A small sound classifier, trained from scratch.
Model: 18.8M parameters, norm batchnorm.
Data: 39062 training examples, 25.9 epochs.
Rows from block 8, named by matrix and row number. Rows with one number belong to one channel. Each number is 128 + 24 x the weight over its row's rms, rounded and kept within 0 to 255. All counts start at 0. Numbers have three digits each. After the name is the row's rms in percent of the matrix's.
# filt: filter width-3 conv, dilation 8 (model.blocks.8.filt.weight, 384x384x3), inputs 172-214, a 3 kernel for each
# gate: gate width-3 conv, dilation 8 (model.blocks.8.gate.weight, 384x384x3), inputs 172-214, a 3 kernel for each
filt.316 096:064149164079128128143150173089108083128165128128128128128128128128064108128128141128128128128075128109081077128098128143128128128128128128105128128128128128128128128128128074128161128054098219181128164095170221206128128128171150078061128128115128128129128153128128143128124126128128128128128129128128128128128128128134128128128096096128109198128128073128047141176128176076128128086128084
gate.316 100:128073128128128128128114128128221128128088128128145161128185128096128128175128089120143128056128128076128128128128128128128128128081128088128128128128128128128128128067128128128128064128128128128148128153128128128128128128128128128090128128107116128128128128128128128128128166105128107108128118165128163128174123128128128128128128128128128128128128128147195128128128143100128128128128128
filt.317 101:161067096128128128128128128128128128128128128110123128067128128137128128128096128128128064128128128128075128128128128128128111128075168128161128065128128128128174128078128128128128128128128128207128128150128128128128128128128128128205128128080153128128165055128128128128128087168128128178128128097128128128128128128128128128195128128128128086128182145172128128111080128128128152128132059
gate.317 104:178128075128128128185150128128128108128128059128128128128128147158128128128092128128138106128128128128157128198169128128128190128128128128128128177128128128128128128128128159196128128128092025128128128128128128180128128159128128192175128128128128164128128158107093128128128128128174128101128164094128128128128128128128128128128128128128103128128128128130128128157128128128128128128103128
filt.318 101:084128128128124128186128128149128128128128146128128128128128128128128067128128128154128128128128128143128128128128128128092128128128128128128128188128126128047112128128128128128082128111174128128128128128128128128131128128128118128128128168128068179128128185128128128041128128128128128128128128135128163098160121128128128128147128128128128128128128128236128128128128128128070128128128099
gate.318 096:056093128128128128128128128145128114128128128128128128112128128112082128053128128128128128128128128128091161066128128142128128128128128158145128134137177122128181098076128128128128077090186128128128128128128128128128128128045128128128128128128128128128128099107182128128128102128128128128128130162128155128128128160128172151108128128128128186166128128092128128085128128128159128128177128
filt.319 099:128128080083128128128128149128106066165128120128128088128174128128128128104128128128210128128108128128128128128175164128128128128128128128128128126128128128128128128078097128128084128128128128128128128128128128157157113062086128171128128128142128128178128128128157128128123128128115128113128128128128128128128154128128118128209187128079128128128175142128128128081106165128128128046128128
gate.319 095:128155128140128128128128064128128128128128128128128128128128128128128128128078074128217128128183128128128175166186187128146175128128072128029128128128128036078103152128128128128102128128100078182128128128161128128117169128128128128128128128128128128128138128059069117128128128161044128096190128165128105128128128128128128128134128128194128128080128128128128128128128128128128128128088128
filt.320 110:154105171128128128128128128128128128128128128109128128128128128128128128128128128128128128158176128128128148128128128068167163158128179128128128128128128170187128128128128115128111128094044063128128128128128128128128140128128115128096128128128128128128128059128128128128180109128128055128179128181138128128128128128092128128105083087192159128128128128174128128171128186128128146128182128
gate.320 090:128128122128128128128128128157128196128128134128157128122085128067128128074128128128128128128128128175128128128128128150167128128128128128163163128128166128177128128128081128145128128128128165128128128128128128128128128128128188128128128128164128087128128170128128102130128128128128128128128128128090128128128062076128098167128128128128128128138128128128128177128078176128128128128128128
filt.321 101:064128141128128128131155128128128080100128066185128128128128128158128128128128128142128128128128128109128067083141128128183128140112128121128128128155128128093164128128128128136128128128122115070077128128078123107130128128169128128153114128128128128128177128128128128057128122124076128061190128128128128160101122128128128128128128128128128128128128103128125112128201109128128128128148128
gate.321 097:128104128128128128128128128223161128099128128128104128128128128128128128128128128128128101128177128073092128128128169128128128128128128128128128128128128184140128128128128147128128081060128128128128154154128128128128128128128128079128128128128078128128128128084128141095076128115088128128128160163128128126128102128128128128117128128128159167128128128077128128128128128160180149128115128
filt.322 100:164124128128128128161128128128067128200128159128128128128128128128128102128143128128128128128128128128177071143128128128128128128128128095128128128050128128128128128128128128128128128128128102128092128128128128128128084128128128128065128128128074128128071119128128128128128116128128113128128064128153128171086158071128093128150128148128128128128128058145159128128128128128128101128152128
gate.322 099:128128128128128128128128054065128128128128128111128168162128128231187143128128128128128128128128134147128128128128128128128117088128158128128128176128128060128128128128102128103128128173122137128062174128128128086128128128128128128128128128128128128128128128151128128128128128128128128128163128198140128128128128128128128128159128128128157136128128128128128128128128128128128128128128128
filt.323 104:128128128128101128128128128108128128128095086128129128128128190128128214128128128194155119128128128128128128128128128147166128128146128171126132128128154079128128148128101143128128128128128128128128128123128128128128128128128128144128077128128128167209128128128141059178151133128128128128128191128128109128128128100128172158128128128165176128128128128128072128128128128108128128128128128
gate.323 097:128128142128128128128128128181168128128128128128128043128128128102079096128130128128128128128128128071128128128128128128173128128100128095115128128128128128192128128160128128128128128173160128128212168180128128128128128128128135164128132128128128128128128128128085128128128054080128128128128128128128098128085128128128077128128128128106128128128128128154128128128128128068086128128128128
filt.324 094:054128128128178128128128128128128118128128128128090159128176101151128128176150128166128128128128100128128131128128128128128128128128189128097128128103128128234178128106140128128128195128128128159128128128128184128128128128128128128128128128128128128134128128167128128128184128128128128152078158128128204128128128128170176143128128128182128070128128128128128128177129091128128128128128058
gate.324 103:130128097128169128128128128128128128094128121128128128128128128128125137172128128128128128111138128076128147128124128095061076128128128128128128128128218211099128184117128128128128128128128099128128148128128128128088128128128160185128074128128128128128128128128128128128128128128128128128128054128128128160128128162128128128173128074128128128153128128128128128128161128128114121128128128
filt.325 100:128128128128128128161128128164148128193128097064128128128128171121128128128128128128070128128128154128131128128128121128094147128128128128104128128139128128128128072181128128063042128128128065128128128128128128173128105128128128206110128163128128074128085128128068128128128128128128176148069128128053128117128153128128128128128152164179116128128079070128128128122128128128128128128128128
gate.325 096:078128128128128128128132160128128094128128128128128128128128075128128128217128128128128128128128128128077128128128128128082128128128128128128128128115088128187128128122128128128128128170128215128128128128128128146128128128128082128138128128128128128128128128128188128075128128128108108128150128128128218128128128128113128128128128128128128069128128128128128128153128128174128128069128128
filt.326 097:079128128128128128100128114067128128128128128128128128128128128185128128128084128162128128128128128128143128167128128128128128128128128128128128128128128128128128128128120139150128128096128128118071070084128172128128128048128128128128067128128128141169128128128124128128128128128091128167088128128173128128128080105128128151128128128128128128130128128169128128146062128128128128128156128
gate.326 097:166107132128128128127128128133194128128128093128128128128128128128077128128128128153128157173128128128128181128128128112128128128128128128128128150128128128050080128068128128128150128128128128128128128128128128128128128128087082128101096128128128128128128128186128128128128128128086128128128128128128128128137128151128171128156125202128183128128128128128114128128128071128128216076128105
filt.327 111:128128128113128128128128128128128128128191164128083128158191128146110117128128146128128128128105128190128114128128128184128128128132128128128128128151128151128128127128128111128128145128127128142184128065128150177128182118128128128128128128128156128128128128128128128128128128128128112128128130128128128128110128128128128128128128128128128128128128128145095131123128128043107098128128149
gate.327 095:128128103145128039090128085128128056128128109116128147100128177128201128128128128128142128128128128195128128128128128128183128128128080142128128128128128128128128126103109176128128128128128128161174130128128128128128128128128128128128128128109128128128153128128054128128128060128128128128176128128128128150146128128128128128128128186128128128156128128190128128128128128128128128128128128
filt.328 096:175128128173128128105069128128128128128064128123128128128128128128128128089128128128128128128128128128128128122128153128128128088128128128128102128128128128128128128128173128091152128128128128128128128194128128128128128128127167128157149128120086128128128128133128128128111128128128128128149163128079128128083128128128113128128081128080128128153173128128128128073128128128193128074128128
gate.328 113:128128128059128128128085177128116128128128128110116128145128128128128143128128128128128081128150128128128128128128128128128128128128128128100128128128128042128111128128128128128128128163128128128128128166128069128070067135128128128152128128097095166128128128128100128102128128128128104128128138143177128128128128128128128128128128128185121142079128097151128128128084162109128229128152166
filt.329 098:198154128128128119128128128139128143065128128128105128128128128128128188184128171190128128131066128113107128128128081128128128128128104107128090128159128128128128128128128086106128189128217128121128088128132128128128128128128189118128128128230120128128128128128128174128128128128096128128049128128128128128099128128128101184062128128128128128089128128128128128099086128128128128128163128
gate.329 102:134128171128128128136128128128128128128128128128128128183171128128128187135128117128128128208128128128096131128112128128128128128128139128128128060100128128200128128128165153143128168128157128128128128128128128128128110164128128128128128128165164082136128128111128128128128128128128184155128188211128118128128116128128125096128089128128108128061128128128128128128128124128128086128128128
filt.330 097:128128128128128128075128128128128128128128128128128071061128128128128128128128128128128128128128128157128128128128128128069128128128128150128128128128128128128128128051074128128128128128173128128128128157128128128128128128128236128128128128128128128128149128128128131128128177128128128104128075128160128128128128128128128128143128128128128128128128128177128128128128128128186128128128128
gate.330 105:128059128156128128097128154128168128128154128128112128067128128128128128128128128128128192149128108128128082128128128118120128128128128128128128128128128128128158232183128156128128191128185144128049128128128128086128128128128128154128128128128128096128196128128128128128128128178128077109177128128128128128128128143112128128154097128109114128128128126128128085128128128128128077128128111
filt.331 100:128128128128128098128128128128128128128128128128058128128128189128180128128128128128199141128128153085128128128168128128128128162128128061128128134157128128172128148128128078128128128128174128232128128128128128128170128128128128128076128165128128128165128128128128128128128128128128128075128128128128128128128128128128174128128128128128128088128149128128128128128128128128197190075128128
gate.331 099:180128128128128158136176128128157061128112098128128128128128128042128156128177128128128128128128128128128128141128128136172180128128128162128166128074128128128128166107128128128223172128128128128128128128128128128128128128128128121128128086128128128128128128168055128128128128128128128128128103128110123128128108126141106128128185128225083128128110128128128161128097128128128117128128128
filt.332 103:128044154128128083139164114128079187128128113128079154128128112146156181128128094128128128072128128128128097128128080128128117092128102068128051128091128128128128128128128154128146123128128128128133156128128128128128128128128154128128128128128128128128128128128128197128158038128184128128128128128128128085076054098152171128070128128128128128128128128108128128119118128098128128128128118
gate.332 117:128128128128128167128128128128084128174115128128128149128128128128128128128138082128128098128107128128128083095135173134143128128128128058128128128128128128189090076128128128128128128130128128219128169210128128128128128128128074128166128037128128128110128128128128128128147128128128128161132090128128128100128159128128128128182152124128128057128128128128128128084128128128128128128128128
filt.333 098:128153128128128173072128128128206128128120128128173128128160128128128128128128210128128128128128067128128128128128182128128128115128128128128128128128128177128135164167128128128128128136128128128128128128128128128128128128142090128128128128128172063159165171128128128128128172088128128128093176191128128128054128128128128128128128128128019128045128055082128033128128128128128128097128128
gate.333 097:128100112128128128128128128128128128128128128128128125128128128128128128128128128128128128128128128128128128084128128128157181142158133128128128128128128128142128163128085128164128103128120128128128128128178075128128128128128163128112133203133128128128128132072128128061128128128128119128128128128128181128128128170125128128128128128128128128128128128128128110128150128128128128128128128
filt.334 090:128128109135128128128128128128128182128108128128128128128128128128083128128244128128128124128128128128128128128089128132128128128104128164128128128128089128128128128180128128128128102128066128128212128128128144128044113133128131128128128128128146173103128128128128128222162128128128128128179128098128128128128128128128128100116128182100128184128128072128128180128151128128128160128128167
gate.334 096:128128183128128105180128128128128128128128128143128128142128128128128128128128128128128128091128128128139128128128128128128128128128083070128128128147128128082128128128128167128128128128128128128128128069128128128105128128128128128128128123161062128128123128128128117061128128138128106128128128128128128128128151128128128103178168128128128128128128128205128128128128128128053128128128128
filt.335 105:128100128128128104128128128128156190128128128128128212111128128128094128128128128128128128128128158128080091128128160128128089128128109128128128128128128128128040128136140181128128092128128160128128128097128083128128128128128106128096128148076176128118128128128187128128102128128128128128128128128128142128128128128149128128128128068128128073128128128162128172128128128128128128076128128
gate.335 099:128128128128128128161128173128128128128166128128128128126128107128128128182158128128128128128128128128128128128128128116176128128128103128128128128128128166203196082128128128128128128128128136128062128105128163128172176164128124128128128089128073139128134128128128105100128128128128056072128174128128154128128128128104104128175128120128128128128128128128128128128106128192128128128128128
filt.336 104:128141128128130128128128128128128106111128178128128081184128212094151128153128107128128103128128128128128128096128128160128205128189128092107093128175175128128174128128098115128128128128177140128128125185119160066109128128120128128128128128128144160128128191094220128128128128128128128177128128128128128128125128128128100128128071128128199128116128128128128112128179128128128128095128128
gate.336 098:088187128128128128128081128128142094134128145128128128128128128128128128128065128102128128110128128128128174128128128128128128145128168128128128128128128128128101080128128156183128128128128128128170128128128085128128045128128128128195128128128128128128128128128128096046142128128128128128128128128200128106099097128128128130128128128191221128128128128128105069128128128128128128128128128
filt.337 097:128128128141128158197177185128106128128128128128103128096180128128128128128188128128097128128128128150128128128132128128128182128128151128128215068085081128128126087128135128128108085163119081079085128099128128075128128128128128128128128128128128128130128149128128168128101127128128128128128128112116128190128128128152128128108128123128128116128128128128093128128187128128128128220128090
gate.337 101:087099128128128128151163128128128128128173128093128128128074128128128128165060128128128128128128128128128128128182128128216128128128128128128128165154133128128128129128128128128128128128128106128122128144128128128169027128128128128216159107156128172128128109128105128151128089128101128111128128128128128128128128128128128128128128128128128061097128128128128128128128181128128128128128128
filt.338 102:206146128128128128119105084214195158128198128128128128128128159128128128128128128128128086128128128128215128128128128128128128128128128128128149128116070128128128128128128128142128128128128128128128128163146105128089061143181128164128128072082128128128128147128128128156128128128128091128128128158128128128128128064128128128128128128128128128128128128128128128128128128128128137128128128
gate.338 109:128128148128128064128205071128128128084120128128128128128128167166128128128128128128128171128097128165128128128120106128105128128128075128176128128128128062128175128128128128128128128128128128128128128145128128189128128160128128128063128128128095153128128128128128096160128128128113190128083128156128143128128128055128128128128128128128128128128087173128128128128128130128128128128128128
filt.339 108:128051128150128128141091124166173126128128128128112128128128128128128128124128128130166128128128160201130128128128128086128100093128128128128128134128104163128128161128175201128068104128171128044190102128128099128128128128128128104128128128128128128083116128128128136128128128128128128105106197128156128128128128128128128089128128128128128077069128128232170074146128128140175173128128128
gate.339 100:128128128086168167128194128128128128128128128128097128128128128097128128128128086128150140128117128128128128128199142169128128128128128128069128128152158128141128128128102128164128128128128173128128128128163128128128128128128162134175178181128147128128128128128128128099121128128128128128083128128128111048128128128128087128128128128128128128128128128097130128128128128159128128128128128
filt.340 099:128128128128128128201128128051075128128100128189128128128128141128128128177087128188128128128123128128128128128098148104100128128128132128085128092109130128141128128094128156128128183181128180128128164101128095128128128163128128128128128128055128128128103128128128128128112128128128128130172128087052128068091059128128083128181128135128071128128128128116128128128128128128128128128128128
gate.340 102:068157137128128128128128128176128128078128115128128128118128128197128166128098135128114128128123128128128093128128128128165128128128153128128128128128128128152128153128128128128128128177066146128128163128128128128128098128128128118128128128134116128128128032128128104128072128128128128128128128037128102128128177128100128144094128128128128112128128128128128148128128128128168128175128177
filt.341 095:128168128139049128089104128128128128129128128128154128128128128088128128128128128128128149128164128128128098128128128076128161128175122128102128128119128161128227128128128160116128128128125141167039128128128128119128128181128128128128128128125128128105202215128028160112128128184147123128128128082128128128164140128128167128128128128119128128128101128134128128128151128128090128134128128
gate.341 100:128129051128128128128171145128119128128128128193191159128104128128088109128081105128128128128182206128128128128128097077097068128113128128144128174128128128128128128128128128128176128128128128128128199128128128196180128128170128128113128128128117128128128128098128128128128128128128154098128070068185128128128136172128128196155108117128102128128128128128128179128128156058128152128128128
filt.342 106:128171111128155128125128128049101128099128128163145128128128128128128128128128128128128128128128128162139128128107073084128176144133088128128084128102128077086128145128128128128128128128128128128128124128128128128076128089128128128128128128128214149128128128128221128123128128162089128162128081128180128128128128128149128089128128128128128128128204099176128144128111128118128128128128128
gate.342 102:079070102150128128128128104128128128128128128171128128128128162158128138155152128083107128061128128128128128128128128128128128128128128132128128128128128128174128128128128128128128128128179128198128128128128128059128128128128128128128128128057128147100128128128128128128128128143119159128190128143128128203113128128094128128128128128164128128128128128128128128128128128128128128128128096
filt.343 108:128128128128115128078035105128128163128186128128128143128128128164128128098113128128128128128173128103128172128128128128207128178128128128128102128128156128128128080160128128128096188128128152128128124102128066128036128089128128157128128128128128128128128128128128128128186128128128128128106128128154136120128128128128092086128082053128128128128128128084178150178157168128128122128128187
gate.343 101:128168128128128128128128128128128142128128128086162128128128128174128128128128128128128128128128128170128128128128128082128128128128182128165128192128128128127128128146128146128128128128128128128128128128128128104063128128128088128127128128128128128128128128128128128128128128128128196128195128128167128132144128128157128128128128128128121128128128128174128076128128128128128128128128128
filt.344 104:128128128128128128128128076128128128128128128095128065128128144128128128128128202128066128128128128128093128128128128128128128128144128128128104091128128128128128128128128128128128039128089128128102071128163142128128128128110128184128128128128128128128115081076128128069128128128128128092128084128207128128128116128106080109128128128128128128128128128128163160153128128128128128128128128
gate.344 104:128082128128128128128088128128159166146128128041128205128098128128128128050128128128155128128128128178128128128076128165128128128128128128128064095167179128177148150128128128128128128128181128128128128128132128128128170086128128114128128128128157128128128068128159128134128128128093154128128128128088128128128158128128128128128141128128128128128128160150128076128128128128128128128128128
filt.345 101:128128128152128128128128128148128128128128113128128087128119165128132128128148204166128103128128128128128128128128128084122091128128128094128128192128128128070128128128101128128128150128128128128155174166128128128128085065128128128128128128102128128155128116175128128128128174189128128128132128128128128167128068118119128128128128176128128128210155172128128128128128128128128064017088128
gate.345 103:128128175128128128128128128128128128065105128134128128103128159128128128128128128060129152128128128128128128119128128101128082128128077128109128128150193138159128128128128128090128128128128189105164117108096128128160128128128128107093128046128128128128128128128128128128232167128128083056128128128128136132158149194128128162128128128173128128128128128171163128128128167132128128128128128
filt.346 100:164159115128128128083128128128128078128128158128128128128128128128076128128128139128068128128128128086075128183128128128061128128070128128128128117169128128128123128128128128089107128128128130128128128045128128128128128128128128128176128097128095163128128089128128128128128128128098128128134128128136128124128128128101128128162128099128128128128128128142128128128128122077128128128128128
gate.346 101:189128128198128128099128128128128128128128095128128186128083109128128076128128128128161128160116128098128128128128089128128055095128128128128128110128128128192128128128128177128114128128128090128085128128128128128128137128128128128128128162128128128128128128200128128128128109100128145128128093128128128128128108128128128139172101128128128120128128128102128128086128128128128168128128172
filt.347 102:128143128128128128120118128059128054128128127128128128128128128128128158128177128128128166128128126128128128128128128128110128128128128128128158128184128128128128173174128128128128169068128128128128184208128128117128182128128128128105095128108149128128181128083128128128128128128136128128128128128162085128128166128128128128070104128128128128128128128128128128128128106128074097083128099
gate.347 097:128128073128128099128128128128160149128128107128128148128128128128128128128128128128128128128152128128145128128128128128128128128128128128176189112094128177128128095128136065181128128128128115128153128128089128128201128128128128128128128128128133143128187128128128128128128115128067128078128073128128128128182128128128128128128128128128128128045128128128098128138128128150128128096061069
filt.348 099:128128128128128128128128128128128128128129128128128128128128086128128224128087128128042128146157128128151154128069128128128111070128128128153128128128169215156140128128128128141128128179128128128099128128084128128096128179128128119128128128128128128128128128094128111128128128128128126128128128067128128128128154128128095128128128073128128128128128106128128128128152128128128128128135099
gate.348 100:150128150128129128147128128128124128128128128128135128128128128087128173128128128128059128128128128128128128128128128128128128128128128128128101068128084128069128097128150128128067081088128128128128128144128128128096128128092128176128128128128075128119128046054080128128128128128128128128128128128128128128128128128128128155128128128128128128128209128128128128128128128128169128208192128
filt.349 096:128071128168180128128128128128108128118128074128128114187128128128128147076060128088128128128128128128154128128177077165128173080128143128128128138128128128128128151128108128100113128128128128128128128139128151128083128128128128128128128128128128128090076128102128128142128128199054128128128128128128165128128128141084128128076149128128128128128128128128128128165128159129127128131128128
gate.349 097:119128157231128150128128128128128128147128128128163128128128128128184087128128128126128128128128128128128135128128128128126128128128146090117128128128128128128128123133128128128128128180138128153211107158094142171128168128128091128128128086047128128128143128096128174128128166128128128128128128128128128128128128128128128128128128128128128128091128097153128088139128153128128178128171128
filt.350 105:128128128148128056128128168056128189150128172128128128128128128128139128128128128128154128128176187180128162128128085128128108128113114128151148128075128128128128128128128128128128145107128128189128128113128128107128128128128128101065165128128128128103128128058128128128128060128128128128176128113128128128128128176128128128128205196128071128113162128128128128128128128128136128128128128
gate.350 100:128141128104128128128128128128139128128128128180128128165128128167128128128128128128128128120128128115153128128128120128128179128128153128152128128106128128128160128128128128128128128128128128050128182128128170128128128092128128128080128128128128128076128156128128128128128119128128128128143128112128079128128128128128128128164128145104128128128140128098148128128128116128128066128158108
filt.351 102:128128128128179187128128128081128128160128128128128128128128128128149177128152128128128128183199128179128128104128069090102080128128128128168128150128128128128128128134128128128128128128128128128125128185128080128128128128128128128128204128153128128128128128188128097128128128047128128128128128156181128128128128088128128128139128128128128128128096128128207128128128128128128197128146128
gate.351 101:128128125128128128148188128115135177128128063128128140189128128184128189128167128095104053128128128128128128099128128128128128128128128158154128128128128128100128128128128128128128128128128166128128207128203177128128128128128128101128110128099128128128128093128178128128128128128128128128128088128128169216128128100126128128128128128090128014128128158128128128071128128128128129128159162
filt.352 107:128128128122144128128080128128128128083128128128128128128128117088128128128128128128128128128128126128128079105128128176128128128128128128128137135179128128128128128128128128128138128128128128128138128193176169128091088128128128137128148128128128128156100136128128128128147128128128118128128128128064186128148128060128072076106128128128128078128128128136128036128128188159106128128076110
gate.352 108:128128128128128128128172128128128128128128128114128128080128128166171128128128128128128181128128148094128128153146139128193213128128128094119115146128128128073128128194170128088128128128185128128128116128136128128128128128128128128095128128128128128128128128105128128139128128141128128168176128155181128128128128128128162128128138128153128128128120088180128128128128097128194081128128090
filt.353 102:128128128128128128128128128121128105128089128168128128128128128128128128128128128128128166132128128128131101128128170128181128128128128081128128128128064128128161128128058128128128128128128128128128161061128078128128128128128128196128128093128150128128151128128152128128128128128128128128128128255128128093128128128128128184128140128128116128128128128115094073128199128128147128128128128
gate.353 096:128128128128128101199175207124128128126148184128128160128128141128128128128128136128128060128128128128128128048128128128128097128128148128128074128128100128128073128146128140128128128128128128153176128128128128128128128149128128128128165128126128128128128086128104134088128128128128095128158128128155128217128128108128128128128127130114128158128128128128128128128128058164128128128128128
filt.354 101:128099138128128128128128128128128128101163113128088128128128128068128181155128166128128157128128128128128085128128102190165128128108128128128128128126120128128128075070128128162212205128128128128128128128128128120128128128128208128128051047128128128069128128128202128128128145128057128128128128128128128128128128191128128128149128128128128128128128140143166128128123128201128128092077128
gate.354 100:107128119074128128128128128181153128128203128128087128128128128128128128128128148128181158175128096128186128128132128128078110128128128097128189049128128128112128159128100128128128057128084128128128128056128122128128128128128128128128128128128045128128152128042128128128128128128128128128097076128128185128160128128128128128128128128128128141100128128086194129128128128165128128128128128
filt.355 101:128128093128128128128128100089128128096077128128128128128188128124096128113128128191134094128188176128128128128128128128128128128128128128092128128128128128128128128141128128128128128128128128128128181145128128128172128128062178128128128126128128128063128128094128115128128128128081128128128128128128128128128128155128191128090128115128128174128128128128128128115153128128128128128128152
gate.355 103:110128128128201128171128128128128187128128128128128128080111128128169128153128128128128128118132128128128128128128128124128172128128128128110128088145128128128128128128128128128128128098070128181128128128150128128159128128128128128130128128128128128128217128128128128118172128128128128100128185128128128128194128128149128128155128128128128128128160112133226105140128128128165128144098128
filt.356 090:128128128141191128128151128128117128128128128187128128128128128128092081178139128128084128193128128128128128128128062128128107146128128128128128128128128128128128128102128128128128128128128128136128202128128101128128128128128128128148128128128122187128128128128128128128121128128128128128128165076128128128128128128064128128128128128127160128128161106161128128128130160128128128128128128
gate.356 092:128055128158128128098128128128128128128128128160128128128128128153128128128128140149128128128060062171108128071093128128128140137120104128128128128128153128128128097128128128137128158189128128056128087196181128128128128128120128128128128128098128099128128128128128095128128111128128078128160097104128137132128128110128128178128128071128055128128128128136128128128145128081128139128128151
filt.357 103:128148158128033128128128128128128128128114078128128128143128125128128128128128157128202128142080128128128128128128128128083128128128128147128128128128128074128177128176128128128102160128119128128128128128128128128128142128114128128128128128128128080128128128128095128128128128128128128128107128158128164161128086050163128128128128128128128128128128071128128128160128050128128128128128128
gate.357 101:128128128128149128099167128029128098128128128128128156115128128128128128155128128128128128128090128160128128135128128128128128128191128128128128128128118128128128128128128067128128128051128128056088128128118128128128102128022128128194128128128128128157153128149128128100128085153161174128093121128128128189128196128128128128128128185128128128128128128128128109165128122168162128128128128
filt.358 102:128121128147128175030128128148156114128104128128128128128128128128128128128128128128128128128128128128128073147085128128128128128128128128200164128128128128062128128174128128128196128114122128128194128169145183128128128128128184128189128164076128128128105128128128128119128128128057128151128128128128077128128086162143128128128128128128128128049143182128128190128128128128128128128076128
gate.358 098:066128186096073128128128128128128128128128128079128128128175128128128192128128188146128094128160128128128150128128128175128128120128128128174128109128128128168128137093128128110128128128128212040128128174128128128080128126128128164128128128128128128128128128128128128128128074128186066128128128128128128128128104070128128169100077128128116128128128128128134128128128128186152128128128103
filt.359 102:144082128128128087128144128189128128159128128128202128163128128128128128128123125128128128128128128071128128128128128128128128039128128107128109128128128128118205128205128128212125128128058128128128128128128128128128128091220128128128128128128128128128153128128128162128128128111170190128164174086093128151128128128179128128128128128128183072088128186128168128128128128152128171192128128
gate.359 100:128128128128155128144128128128128128128128128128128069128128117128128090128128128128128128128128128128128128128128140128128183128195096128113128128128128170128128128091128128128128128128128128190174085128128128128097113137145128128096128104128172128128128128128128104128128128068128055128128159182128151110128128128148165127128164137178128163128128062124128121150128128066128128128128128
filt.360 099:128128128128122078128128128128128128128128128196162128128128128128128131128128128051128183011153128128128179076128128128128128128128128087057128080128128187084128128145157113117128128128128232180128128074128128128085128128128128192128105128127128128128128128177128202128128128128128128128128066128128128128128140128128128171128085076141056128099165104045128168128128184128128076128128093
gate.360 094:128067128128084206128128128189161165128167128089175128172128128128116128128128128128128128128128128114106128068138049128203207171126128128175143128128159128128128128128107128128128128128128128136128128172128128128128090200128128148164128128128175128128146128128062128128128121128158128128121128128128090128128128128173128128128128128128128092128107101109128128128128128107128128064057095
filt.361 094:140128128152128128128128128128128147128128154160150162128128128128128250128127128128128128128179128186128128128128128081045128084128128181158128128128128128128106128128152128128128128221110128128159128207128128128146128128128128128128128128134161128128128128128128128128143183128128128128128128128110092128128099128128128128128128128128069038128128128128128128155128128128128128128128128
gate.361 098:128128138128215128128128103153128128128128105128128128139128157128128128128128128128128100128110080075099128128128172128128128128128128128127128128086128172128128128128133128128079128128128128128128128128128128170100128081142128128128115111128128128128128128128184128128128079128128128128144128128128136096108128128128128128128087059040128128128128128128128128128128128128136162128128128
filt.362 103:128128113128175161205160128128128222128128078128128128128128128157128128128128069128106128087128128129128128204128149128150128070107128128084128128128128128128128144089128128128141128128113128091128128128128166128156128142128153128128128128064128128112128215128128128082201128128128128068128128097128128128128128128128128128150165152128128128128128128128128128128142128128128128156176128
gate.362 098:128155067070123128128088055164196128128128128128128102128128128128128128128083128059094128128113128128128115051144128122128128126128128128128128128128228128128097128128128191128128089061128128128128178128068128213128128128128155180185128128128083160128128128070199128128128128128128102128128128128128128128128128144128128128085128128058154128128112128189128147128126128198128128128128128
filt.363 099:128101105128170128111128128128128128128128128128128149128128128055057128150128128174126128098128128128128128094128128128128128119151128095128128128091128128128128128128163128128092128169175128128128128156128128155128128197128128123148128128128119128072099128217128128128052128128168128128191128128128128169128128128128128128128128128162128128067128128128146128128128128128102051128128117
gate.363 101:128128109128128128152128128181128128128128128128128157128157150128106128195128148128128128128054055191137128109128128128128128119128110128128128128128128128128128144084128128128128128054128128149128198168128128128128128128165128128128152128076128089128128128128180128135056128110128162128128128128128104128128097149128128075128141128128128026134128128128128150128104128151128128128115048
filt.364 097:128128128130134128128128104128128132188128128128128098128128079059128128089128128074169104128128128128128128128128128128107091025122168113128124128128128048128128128128128112102148128128128128128144128087098128124128128128128128128210148128128128128128110128128128128128128170128128196128128128128128128128095128128186159128181128171128188128128128115156164128157128128128128128128128128
gate.364 108:128128128082128059128182128128128126128128128128128128128128128149144128128103128128128128128190128074128128128106160128128128128128128124128128128128128128128168128128128128128081155128176128113157128128183128133128128128128128128160141128128128197174128198128153128166128103128128175128128128128128179128109128128101110100128128128106128128128174128128128135128069128069128128128128128
filt.365 094:128128128128128128128128128128128128128050128128066128146128128128175128128128128152128128084089128128128111128128128128128128128063128128128128128114128145128128128128082128128128128128072128128128132128128169128148139128128098128128155128128128128128128151125128119129128128128128128128128128103099111092147128170128128169082128073080128128128128168128198154128128105128128128090148128
gate.365 099:128128128137128128128128128128128128128128128103128128128128128128128128128167183071128128128123077172128149128128128128142128128128128154128177125128215128107128092102128128128128128128128214128062155128073128128128128159128128128126128128128128128128128128128168132128128128128128128128128128128062128128179176163121062128128142100128128128128128181102128128165128128128155077168140128
filt.366 095:128128128128023128128148128128122128128128128128128128081128128128128128064128128128128128128128128128128128128128128128128128128128128128111175128128128128128104128128128128128128128128128128128128128110128128057128128128128128128128128126128196128175128036128128158128141128128128128128128128128185128128128128103156147128098128128119128128079128128128128090128128128067128128128128128
gate.366 102:128128128128057075117128128128128128148128176174128092128128122128128128128128128128128128128128202225128128128128122128128128128128111128128128128163128128128128128087117128128113128128128195128128150128128066191193128128128128128128128119128128128128128128126144128169184128153213128128202128230128128137091051051117128171128187128128128128128128151128128126128128136080128111117102144
filt.367 102:128128128128128128128128128128128085128128128128128128128201128185128128128128068128128128128177128086128128128128128128128128128128128128065128128128128128139128137128128128128073128104086094128128128128093128093128128128128128128128128178184128128070073128084128108128128128128128128128128128161101128128169128128128128071128128128128065128128128169128128221128128128128139128128128156
gate.367 103:128128128177198128128128157095175128128153180128071128128128128128128128128128128128128191128184128128128128128128128128144128128128169128128128128023128128128128128128128128128118128183194128115128128128128087086054128128097128128128172128106074128128128128128128128082069128128171156128128128128128128128129128182180158159128128128128128128128128128128092128175181128109113128128128128